python train.py --loss="mse" --encoder_activation="gelu" --encoder_fused_qkv=false --encoder_parallel_block=false --encoder_inner_norm=false --encoder_moe_every=2 --encoder_expert_mlp_ratio=0.5 --encoder_shared_expert=false --encoder_patch_size=[8, 8] --decoder_width=256 --residual_init="scaled_by_depth" --beta1=0.9 --steps=7800 --final_lr_fraction=0.01
Rows from block 5 of the encoder of a small masked image model, named by matrix and row number. Rows with one number within an expert belong to one neuron, the router's apart. Each number is 128 + 24 x the weight over its row's rms, rounded and kept within 0 to 255. All counts start at 0. Numbers have three digits each.
After each expert's rows are labels from the 100 images, of 14976, where the router gives the expert most weight on average: "strongest on" is what is common among them. Only what is clearly more common there than usual is listed. The data: retinal OCT scans (Kermany 2017). In brackets: how many of the 100.
# router: slot weights (encoder.blocks.5.mlp.router.weight, 32x192), inputs 64-127
# up: expert up (encoder.blocks.5.mlp.up, 16x96x192), inputs 64-127
# down: expert down (encoder.blocks.5.mlp.down, 16x192x96, transposed), outputs 64-127

# expert 8
router.16:114150111159165134117122128159147132104113114134108157138150159096128091134147161081139186124134152123110121130149157131114135116142113139132156118119086133141147137108140127120149109148193135
router.17:145118087107172136113127133137120126113123137184110174132115174111168107105171167152128090143077110132132120158137130133150161143074114100117083132117174104138149124106077106138075153129133134
up.2:175139142119138130151122091142141129115136179143157145142176160177155159125170147149148126149158083144116118143140141142160120115182136136162156134137169086081134109156132104122096104108101160
down.2:162122121101169084161108115140096118154170108141160128105161138139087155134132119093184120157119113112123138107082113114107132139142097157157121098098150148129158127134132126064171120160112117
up.3:123132106162085175163113112118158132086161099145157107096119095154129112159123140113093147111099147126178165141147166156147119128136147157099185122113127135102106105140126134136095105134144155
down.3:106173147112094139111119075153157110094147080114080126162141157128115124076153093112088142119121104151149125110127133164123080157097117146089110139108118098126136148149111108110131149122144134
up.4:137121105115144116135160104125052152143147146147125121115138130141108103141117165101134165145146133123127069156119152133091111115110153119099112137130182093125127117127113109072119077131161138
down.4:147108146106177120097114127147118092104138127129111111129123131119182131099083122122119142120111137072131144114139130149098078142113137166163122130062142097166124127118120146137128176115134158
strongest on: finding: normal (96)

# expert 10
router.20:149123165157098140132132167120137130135107186129113170168133134126141108133144145100089112124168181141137118120105186112143141148131121148149151119117123123125166173131150094110114141144083105
router.21:107116145128141095121125133119118104095101134161148098145119125118107147103140192107152100090138110129123156111179129119135132129140103094083136128134110165143178126130094146131113155152110132
up.4:145124173117116147113124143115146101170152135115168130122139133111108097145143151118170087178114165117181148172126130114136154100156133141073154100145114169080123138132115098121128155158111123
down.4:124139120103116138113124108120109144131153145122126098127144172130137158088114093108131159116165183141143124137093140117132121148135138144147122138115153155092148144112142147173119155137124137
up.5:146146086147110153064188174092141165089095102150132127130178104126125111137080129114151108139157100133084146148140168136119119154154145160137155127121186153130123150133116143147117140111100106
down.5:117124128135073107072161151149156115152116156105144129110112098136156095139139065139125177136136147137128104128110110117140091132108098153128166144132126107162129158130118133128174133140073127
up.6:095096094090131102134111141131132117110094075118136108161079130078123151103125114140096113141141073151109104123140124104108117117081149121145101146159128154146121166143101101090175100123155142
down.6:121169131124122137110122092117129162132075087102145097154148121115130154152139108099121159101125135133179154130119153175119124133142134159127112130138129105146117139158111151130175113093161148
strongest on: finding: choroidal neovascularization (59); finding: diabetic macular edema (28)

# expert 3
router.6:118142137096157109151147111120109148153161114159096139137113132125152088114150148107123162140072173144097088118097119125116135154059112125134140160148130125115077102174135105152152112118168131
router.7:136128143164109119163103169111128116113155131165122139119133087101106139096127116133112126103141151140117100102118155160144119147112139077131104144144159143128107106103148114098136155086118115
up.4:131112101178151117103120070100109101137131143137102152119091155117132146162131144115138105103162141153096087127105152146130116111141108147137114132089127142138122126143097159139083081158097117
down.4:150097144134125142104127098082112111139174109142162177106092120147182133114106113168161119158106121125144116173146144120139105118125081121101163081122151085111144113161078165142135123141138118
up.5:147111136108165161167126118131119134150164118134167093143125135115124123103110139161135158108138106142084097134154130138153129142109105155165128103090165130122109134112110132132098124161100138
down.5:131111157136119128140118157121140127121154131174139079141146120163101122104181128167126108131112158080118072152118091174137192109164111124109120124086137122121116119130063132128159174109110126
up.6:141106147183115130134162124158121163157115136176110091120154121189134173160115110130152170156175133143122132146164155109135104129169116120115121137089132132122145141123169127132062178150124107
down.6:143113134117139156121153156110165077157132147106122146162130167171125140135136132111152097156109105119159117089106144151157158144181106138101127139135149107180117128100105160148122132139167128
strongest on: finding: choroidal neovascularization (63)

# expert 11
router.22:143145150105108108125088148131161118134136137147122176139104182097125114142143122114115132114163115134096120137065126108145119127114181096132125137140118129162165091138094160136083090131109105
router.23:114139115132167123144130154150145144133108136121116106097138145136112159181131126149097135125137167135081161126141142103133153135103126114118139093116089142146123120125124128138096109140141099
up.2:138130129098076129095147116140162164136115104139121133122138145139146119168117198135117103094134143139116155088145159170179164129120163117113121134150155117114187151123145097144107082136127113
down.2:121155084154119162163143137153200136134133126123125118096120085146128145109121130183129114098107104143118149134177144171133108113109111112127161141110187114144086175121082121169120103150135151
up.3:090136117069103123133173172119124089100132098111129082133096119107121151071090135149105100133119104161159086168129142109167127138147098148084123152109119146130124083136137077118107100150144136
down.3:150118116138114112138138120128130114105136110147119183112136136154143122084102108115169134141128139143148132167111126130109124102126156159184192142112154129170091119131063106129148121127148079
up.4:126137178156124166134138121168128087132112119111097142121155163126128133081128147129092114141147142116126129137177149165153084127162163122154099113105103134133138117106149154124066130119138108
down.4:123141086126141109090110124113149128137101114185086107082144132162176167067146144078122110119140097103163117146114124090138148135102170161149108107116126127115161137136137133109090090156107112
strongest on: finding: normal (82)

# expert 0
router.0:128100146153143118133103136139111136151139143111112151123134166147167093124150090115155157123131138142131152127148097148108130139140111122144157131142109191148148176137150155152124119136139122
router.1:123117118152117156137086114113137160126135182160117119132118118146123125139083158106076120113135128131160129165151102122119133126122168114100148122139117071120131168156139128119167105146103098
up.4:129091138071131153146101129128140086151095084149116118145117142118076162116119183123118121148053130097111116137150146154136132107112116112155151113085135085152128151141138122107141073094146180
down.4:166111091131134167175084097101133116099138117109107139109141079116168103137154142159141114152120124167128128173118102121126143124149159123078119136113152160148181100120096127070104153158088135
up.5:099136128117164153155125146150129123109129026107139142155133156117124155134136132120130128127142156131153091142094148092148136072098062148130098164106132099134125129122110133144149124120116130
down.5:112130120124140120104168137092069118132102092135130110138128095113154133172138099156099087126155095101106139152121143101155172101131098142151131151151177111125156138137118116148115138146111171
up.6:131099128124087108103149150134153127150141128099135112090156150113126117128091091156108106137129162150133080136127136143151141186121127131133113164134138095142182148178131125098108143130197157
down.6:173139117118117149122117111121119140137088146158106107138133092066136104102145153102160165145131094085151186140130107110106158111133114174118148129175144125114119132187139102112123101092154110
strongest on: finding: choroidal neovascularization (70)

# expert 15
router.30:133147100106105127110145134103128085153136105140166138095121132112126147145116109098128124097097131139147077122136141104129123070164147122159182155092174157093154159132147173090148154144139143
router.31:137180114116100098142135181141056118122120118140150186149139130089134128134115084140149098094170104129152145108140143136102113133180074167099140080143151127157138119107076131128133119128096122
up.2:132100104102121151109166183105143156114155157140173127150113119125140153113129136126083105115099129127092158120141133157106118133154100139116123141149162104093110175144166124121096135148061171
down.2:159109155130164120112153137160154170137161122131141126127144097095106154147106137119133151117099187078142127139083108117108133107144125137162097132132168138114148127176072063132126129096138099
up.3:128137142121128135150133142136116165121124115083157125114118071149126088164122079160152127163145131110086154121127101158157109129106167127153097093109104146134114155098186111157127109166105150
down.3:121108137136159152100091142113100122128108121116142160126119134054142100136101108115161147079103101122139121137133102128153138136101145146127113108142157153093161129144141114140128138150080122
up.4:131129143089127091144146113130129136110104131104161141163142150086103115083126157101122144139139107116158177081151158147164150143107114160131125088094117145128170114169107112166111120139132140
down.4:158120119114141149129087128133173079112127182114109148156124127104140117107070159170132131148179111106139158160158153108097136081119161096103127110156150143159097112132117131138106110134135131
strongest on: finding: normal (94)

# expert 6
router.12:132143126108108102064108127109128105155108122139110125099129112171110143131119129111120139147129127164096156127144132127133106086143161113078136091110124155120146163126135117128132120108132115
router.13:146099099112157123115138114117097115094175140133114108133181110136165125094096118156098167183116103136103113122145125147133146138143147120121129102124075119140190163159121106099156120105129136
up.2:134084140127172170135123135095174147135136133153187151133140172143143126152127143130094167162100131109112145103156135136118107131165114116126135145128167103118136123156122132137129120158136140
down.2:127118164129130092130099134101117138098100124152176124151101144151092118151087138106146137163115131104110158109124169125183152115119142157151146143138175134135158179170134103126119123137106111
up.3:107122108164103120145117136105167153121155083129123122107144130158122125128156158140122129109083141109142128103158163157096081121140125085154112144102105149073119096115124110135106103139123154
down.3:133144129188127169126119120102112140113145105154154103114107133090159080135067159100125186136107089106145132106119087166096092161129099111179156171080131136075103159098116095096145121140119109
up.4:094151126156113170100112116146115136155096151150114128122149155114114126154158107191135163096110167139135155107124162140151138153136104113121112122141095202150094186125143135080131082137140097
down.4:109151134108109159113117149137089147132143149162166109124110132114127127150130129126163177131143111109144113131103130134149103166118144098154146187116168114114123106146114134115167087111102146
strongest on: finding: choroidal neovascularization (59)

# expert 13
router.26:149102094120113076152124129096139092116138115114099151129085096083128120144136125121129138142115114112148105136150122165146142151098128146145143109143123146149179158143123172130082099135119137
router.27:158114121147044118113152159137129109132130102113110125130144121122138098145117120101109134082130102136125118123130165147132117121127116109163101153145159144123090121090121118148093119153142131
up.4:106108156119099118155156106133161183125169101149129141129117124157136111181129127159127149101109148117142135145150200134144134141189175111139137133156133142140112125109150113157128136095095123
down.4:140140112110076133105110139128131138168133121103128124111118151116119125096163130084119113120140124153153139028134122136114121192177146142131146119102158103141129087130098110126138140162140093
up.5:155112117116091123125149082108103149100084145166118117113111149139191157154139102081085153142141096142130135105115116156106146152104131115169130156171114130132141129133107108148164087141156113
down.5:134106137107098120099124154105135128141107150144150106144130103171103118081119135126159149100149108134117148110166108129151139096127097118146128118133097145117125148107109113135150124158131137
up.6:147174096123132134145101162154094142150157134120153102156130110132184105110132150129156131109163162090062106158123128150117096127104123155139133127126108163132133136150138115133107166150113098
down.6:145127099101145126121112091169175133126135118185139113146135138129152153086187138158119130119158145131094150146156139115117124114122086123125126137125130100109109151146122132129158123100094154
strongest on: finding: choroidal neovascularization (59)

# expert 7
router.14:116140116104151081153118122103157114127149162109169154184126123157145086126104128115142109097100155160124102198111136095092087130142097148076147105088124127122115119103120112099080147140107176
router.15:125174140130094109066146102084095143127114124120095135111109097084148169117143154081055113132157125139149116136110150137149115113093141114132110161150116131109093119103108160102106151139123147
up.4:167103101090093140130117130167146130132143153125133136070140113098160114157109189146097116131142152136110131123157125130095132128122123122126127135092098090126136150128167131116153075133132185
down.4:151161139143137159168107135108102127088160161146100147166079109093129092106141176101155125133129147120103128169096072150121142159140160116092189117123137145084113149120137106088139118120086083
up.5:151134150135137157066168089132103134106117104155141117195088139091137144130164140126102079130080058138131107103133136130138157117124143148118112141144125149103140149110169183105152111143088169
down.5:128171076134106146112127117124087146116156111184152128127104171134148098135093120130119152122173128116120143122127118155124148125110114106118090095119120110140139123141176125108147131136101112
up.6:112112123114137127138126131108123134132165113134143079118157132130123141149134084136119160115151158113154126144142137171093120084108121120115133105106139117121120149117179177150113153118166130
down.6:123141080150129157109147129101108105152149121133096114118138113093168163095102149142139142133160134133100119093141109082067128106142140103152086109137149155135078130137150129131113111133140117
strongest on: finding: normal (78)

# expert 4
router.8:153121098142140099114105112134150173138126127140139126089112135093135138123087118099127091134170135111177151113120120134118178116151118148141123154141129102167148123130143108135125134115152145
router.9:153129121154138109171140048189163086118108149096137128187123125082165131096108123145075108147118158136128147147145123149154148159175140112138079139113127100125103107136145157159120133138157177
up.0:134120147110143159142120111137101086174145132131090129133133127162188151132169186131141148111154103142111126106097119099093149123152137169183124125087121135161113127157132136134129167093151083
down.0:121132141132139094174154168113092159149079138131131160169102107081123127117133152118184113139146108128154184121125122146137130135121124148152143099145111109092187101125117138112092162123102091
up.1:138133113049145118120164133128094123155149155142165151189084155153127165185127090127150162149150181123152096120128137143133171130131106094143157132138171086110166093125150148112119158143140163
down.1:149107155092087159125118194094115083112146117123090174112135119128089138148130127119133143135142109162128127134170144173138138110150122111096130131150133108147123124108155160115115106159139134
up.2:154149106151103126152088130116140174083078149133122136100097142077096124128173127105160128121120127120115113130111155162125112088147077136116092150121144097155126124109134141163099105091125106
down.2:129161097129116153083144125117146118141114125134141122140108083113105137115118129148140149118120133125161125122112105137135115119122178156147126148142148147135103128098098148128084141162093142
strongest on: finding: choroidal neovascularization (63)