A small masked image model, trained from scratch.
Model: 64-pixel images, encoder activation gelu, encoder num experts 16, encoder layers 6.
Training: adamw at rate 0.0011, 7800 steps, batches of 192.
Rows from block 2 of the encoder of a small masked image model, named by matrix and row number. Rows with one number belong to one neuron. Each number is 500 + 50 x the weight over its row's rms, rounded and kept within 0 to 999. All counts start at 0. Numbers have three digits each. After the name is the row's rms in percent of the matrix's.
After each neuron's rows are labels from the 100 images, of 14976, where the neuron reaches its highest value: "top examples" is what is common among them. Only what is clearly more common there than usual is listed. The data: retinal OCT scans (Kermany 2017).
# fc1: MLP up (encoder.blocks.2.mlp.fc1.weight, 1152x192), inputs 64-127
# fc2: MLP down (encoder.blocks.2.mlp.fc2.weight, 192x1152, transposed), outputs 64-127

fc1.106 087:460483548452499536592499525465525577448519460516565566455445618511441579465430558432439490438462520526521424452479578503478480465530558517500495446433435476509430498499420459488579542496471415
fc2.106 095:431490493458492516557573482471468447512459504486522474533435468573459462476522479549504570532505450483427535479444612609530526475552453485474505445470554398531482443401475478613539485525409425
top examples: finding: normal

fc1.470 093:526554452586490455507515545475640445485461538449644458512447515543496597494471517415447478480412417533517516515456431496451457510543472476491528484481523505476487559501528464426576496479445508
fc2.470 068:555541515526475374544435649532524489505508518472475462508514438504405459376504518523410484496482496500547483494550485504476522590511429565533503489444471419483481559460509483332528525547495545
top examples: finding: diabetic macular edema

fc1.120 091:509506504592522467484388526557503506592618459467523470536440471545551559540466512440533533534449454549500462521513468531573574466503465565453535535530544579481533536547509370525583539505630499
fc2.120 068:545506425486474497528563457530507475511439510611530534521629575518485542430497496471521481494479500470542556538448532409478567501581501499472454551460537438469530490499473489540418543507524540
top examples: finding: normal

fc1.10 088:491452439489387462567529543545496472538511572487470539533595480415582464454557490497498364518519426562434547512515419459457522508484561565508473368485546424440479464514445540594477525467495546
fc2.10 063:499471478444496538543447461528471511438516517540477563497548570472521524504495504553459629498465545525415466531431573518533533510618500517458531469527476520550435518467474537524414479555488586
top examples: finding: normal

fc1.105 088:468446560619499532495520429591534498490497556429509525525410507509536521471545514612466528518471464470489578500410549593459472538404485527581548559453609547473622540496546480444533543480507585
fc2.105 078:422462561500485524565462510446456511555452469446508572547530526510486523541541441579485502479507598433605541464511418467519499535435527604535485510462490470525529500459476555458473509522502381
top examples: finding: choroidal neovascularization

fc1.350 092:472522470526540415385525543518565521517487512453503515521545428600549593404500491517555496541538585499615482416524519487606493491595470532554529528531564531446471547537521503594493500458504589
fc2.350 093:492483529553550547449473405382495506492493549487452477498528498478427640501504466415464477431479511523385516574444467565494511524555482461521508468539501456425524496473601519500481453505483620
top examples: finding: choroidal neovascularization

fc1.71 086:457458527466478524501515531501514520473468472498564601589512490608487452502469533424470507475531461521579518501574437408562453524436557482547554445619515582590491475428558534489410376569660525
fc2.71 073:362447472446466549551502469417440477531587442542493595551506439484599470404549523425519473514454483498486554580527487498473485494509464469514474505494490462456508503429514476477494446424468507
top examples: finding: normal

fc1.630 087:514533554572443403511501544530468473598454579420396476448486557539474502523504497441467502489428559499500493498519477564529467391481411579503500444537519453500527523457542491498460464454513447
fc2.630 067:504517483554513480512519560505474421417426520533519486499529629576605545664625548557508455429490506488520457540508533479554541549552539504492488430411555459516514492568433491507359559481572631
top examples: finding: choroidal neovascularization

fc1.100 084:491494506511461489548514529482529526540470565497479522506471538497489511473538465481547491463549572509554457562451548581471490472458537522536420555585497516522525523522493510573545528446582487
fc2.100 115:491510449479564583530494388526386490483538604468495442492540500481494530495418478495472460449554477553463514473420498496452571504476499572546501489466559472601583477433521472601515393461462533
top examples: finding: choroidal neovascularization

fc1.59 093:540575554548505404523476513532617534469481497549451422528462419554516543483418484535438519413469537512578494527501381464550544377576567427485516510543453512502533534566527459505533469468447531
fc2.59 099:640530502521562460531520412462538493571513450568432506526540425526403482470478494486469548508577524532478527538514560553392526535594403555452506500480525533480569561444474490480523523506451428
top examples: finding: diabetic macular edema

fc1.447 096:498521484522492500562547513406529458496543472447503463495507490535601468563472463511559498520471409562543539491519459443514601507474508467521467524537412466504400426437546436541430509438422503
fc2.447 090:448531606455465520500572508497418552433553431517491549464470574511550530455497468446508514524603425567585481518524431491559518417474500496453483498470517461521458485362404477500509404461573591
top examples: finding: diabetic macular edema

fc1.681 098:502494474527484571597537478407493514618457500533565451478488490495394519476556441573411508488491417545499426482426473433519523533384530538512489522523516520484447523517430463524592555492480575
fc2.681 101:452526511452468509432564599494401480485454443411520503545460579603444486677517499547450437479534433515437519522400466422484520481536563496530471504424486416541474460504544502603520489526554499
top examples: finding: choroidal neovascularization; finding: diabetic macular edema

fc1.501 089:457494506541523422471499465471467444536492482484531538496480532514497434475512484546477487536452465488593456484518617484392526476450459580572525494527513515532536538495505492475562529586605434
fc2.501 069:593489555511527389557450472509494488409547531483542513553551546444418537468502510501553516395521490540474429600525481505548531457515549537478489521506438538585480574449487503522423561477466489
top examples: finding: choroidal neovascularization

fc1.750 100:546481502510483582359472500513655536467489521507584448589476509440504465424482536561544484574532436524548517543547541532503548466579507536389504474539533527514465481543502595497516486485431501
fc2.750 105:448500422494549405494523585454500467470464463511546496520529518499454542514601473411444536568531433582468507476454501416456522576505580510572493398550552513517531449513424498525520454489620526
top examples: finding: normal

fc1.146 091:524584468541514524539595479489462559418528542564433438507523572464424477453596605453501490500556498529553540499517570472466431451588480421542435490440474450520457497483452453610595495497460510
fc2.146 059:575522512569474375434503566553485483476488450416491462522458447456566561486492529520477485483513493466494497487540535471482481616461496472478551524547518504509589522461474586531559515482547491
top examples: finding: choroidal neovascularization

fc1.599 092:502514561493515447452336494517591515554522472502459477536458457550487501540542553615483409491387571550437490522490443521489508452441430489429491594476460542501569462472469495472471445479496599
fc2.599 045:494524374449472532394494528411456584490591511482535556449471421460555521458424469542486554530546556451433512501479439440521537587498496499629484445564471442586515495506514448568638460534380484
top examples: finding: normal

fc1.511 105:492491463487418395502495483591496518411531606462508487590470461486467559497556602495531561485474514506463465496464490510466535541524528567467543583570530463570478527505490545381458583515588458
fc2.511 077:538517527487530533392427502573476467574469528543556562494489516471440480453457463518456561470519498462618531483585459490509508514474541513484457437559470426578462573523627549525597426486560582
top examples: finding: diabetic macular edema

fc1.667 105:457462463437560513519546499586531506388528453478437437480482485580489536568438491509455434513506571492548498435489495465481475592425483541509491533493412532506467494454501510527560497386541480
fc2.667 105:414502514480502527577498546501467547586529479394486558514474470463477522458406542502528513480464473502464544445480492443517564477449507467503523373484558478530442578424459462599459507488522414
top examples: finding: normal

fc1.20 100:422440544462575408574520528558590564443464564599521551544476530472451498508513498492365513505613580501462605502428532467542487408541480485514496470415551454531529485467556459472583556466466457
fc2.20 084:392499553488528471525543550503522519501395512520504535485603531383472435460438450539515381469473566553618476459390472507492492585506476474603515516572499535509478401508517510497490528498487571
top examples: finding: choroidal neovascularization

fc1.25 091:537499398495572560498512519477511475439432513556469582512554529544373496622444457526523607462454564478464469437457508416513474533508512520387394458568445514519473530447427499501510499410496434
fc2.25 091:544516435506544489515465528538521461461548493561416545472528526499586542452494567451420359489529483483508503493505465549563473510557453445488447496559543506626456532511547448564572489461474509
top examples: finding: choroidal neovascularization

fc1.79 091:528484495413497450438522506586445501484492513546566432483459530464539432447477518467555468456509556547523459410429533498541519510400515546474453546472501526503495533561439495507439520541528468
fc2.79 067:644487565448425508526483486452530613504545525529344566497597465456595533601495514453550459535553460527439503536532521474464491577444486515477496553548476510526516458507448540518560455492431522
top examples: finding: diabetic macular edema

fc1.597 095:474499482557466547529512557467469456559525534449600478550488582495528602493476505506491460543512544528534476425519506502496495392483396486476437561540386488413485470524525517416536452447499531
fc2.597 097:568491536569456474493474513526451527507508450431521416514380566541620570515497542475506574473459549462563495415464483584486481403491445500570527481440530507522535478494617538482547501480536558
top examples: finding: choroidal neovascularization

fc1.134 105:503637422478519593530512515517466495462492581441485572482438562543515516468527441472479528473442559502482461507562498441498485556502519470551481572490429485442411508505450455518417484430469526
fc2.134 135:460580538574534489515570498487547455433486470505473430511442495496543477523539512576486417439512429396582510409433486523463552477484539473406591503534532500540466415518479511505451439508548548
top examples: finding: normal

fc1.362 105:424505409513480471616431447486567474526512454540538581527554468491496441407439556542541533484514453538488524452382520576508392510485494461420467506480450513524539530533440508475473486439524452
fc2.362 061:471520484521481548524505460492607576611534463444462564483538470469544530416445483482468306450472463447486532413534565565517457482525447525482429474452433518488496533454564535433459532486580474
top examples: finding: normal

fc1.556 109:452554490537499442516639507464536453500500532425515480573581526508462485558405504482504489522476514492507491504484468508515493510425498540476523574521438546506564546523481509531479603329525445
fc2.556 128:421508588438501496410415459497381440425531494479489480480501524447534547498454536521543514505477485474623521488534571558485580590568551486505507538569540390589478511491416495527494505600517477
top examples: finding: normal

fc1.567 082:500523460537515500361452420519475498526489485544396400575523473488459594556516545512499552525506451529470530511440531629573497488504495437455570556486542516443499481501487512566563611507451510
fc2.567 048:590536532477529498557506489518484466545527489592497511516471523512573556493429466505495369366475453422422539437511561446417466516433546488544435476459509513489493545510479537420616559491493369
top examples: finding: choroidal neovascularization

fc1.421 096:521518438542442497533499453443450548555466448524455446579497675540555417513449538535549525609527545527482524483475487482381466561508472439551454492491504546500576563542521510525486453469469420
fc2.421 053:506519583549446560412441482511492529567489433535479433532568479552534492374497475474530502498542475429352505624552409518410444518452543489555474528512498453500585537551535464509489490510452459
top examples: finding: choroidal neovascularization

fc1.575 090:469449454503449468537546409487514463518566538489452506517433461532507481402466513493520516469538483510482580474561489574538560539592486581531524552510494533484462422524486586448560489481511493
fc2.575 099:428505598415460548501527393529554521531488470523451437462519561517522505464456495551558446413502492555519494587500459521540528555522496500495536506450533598584528541429580472554495476508394600
top examples: finding: choroidal neovascularization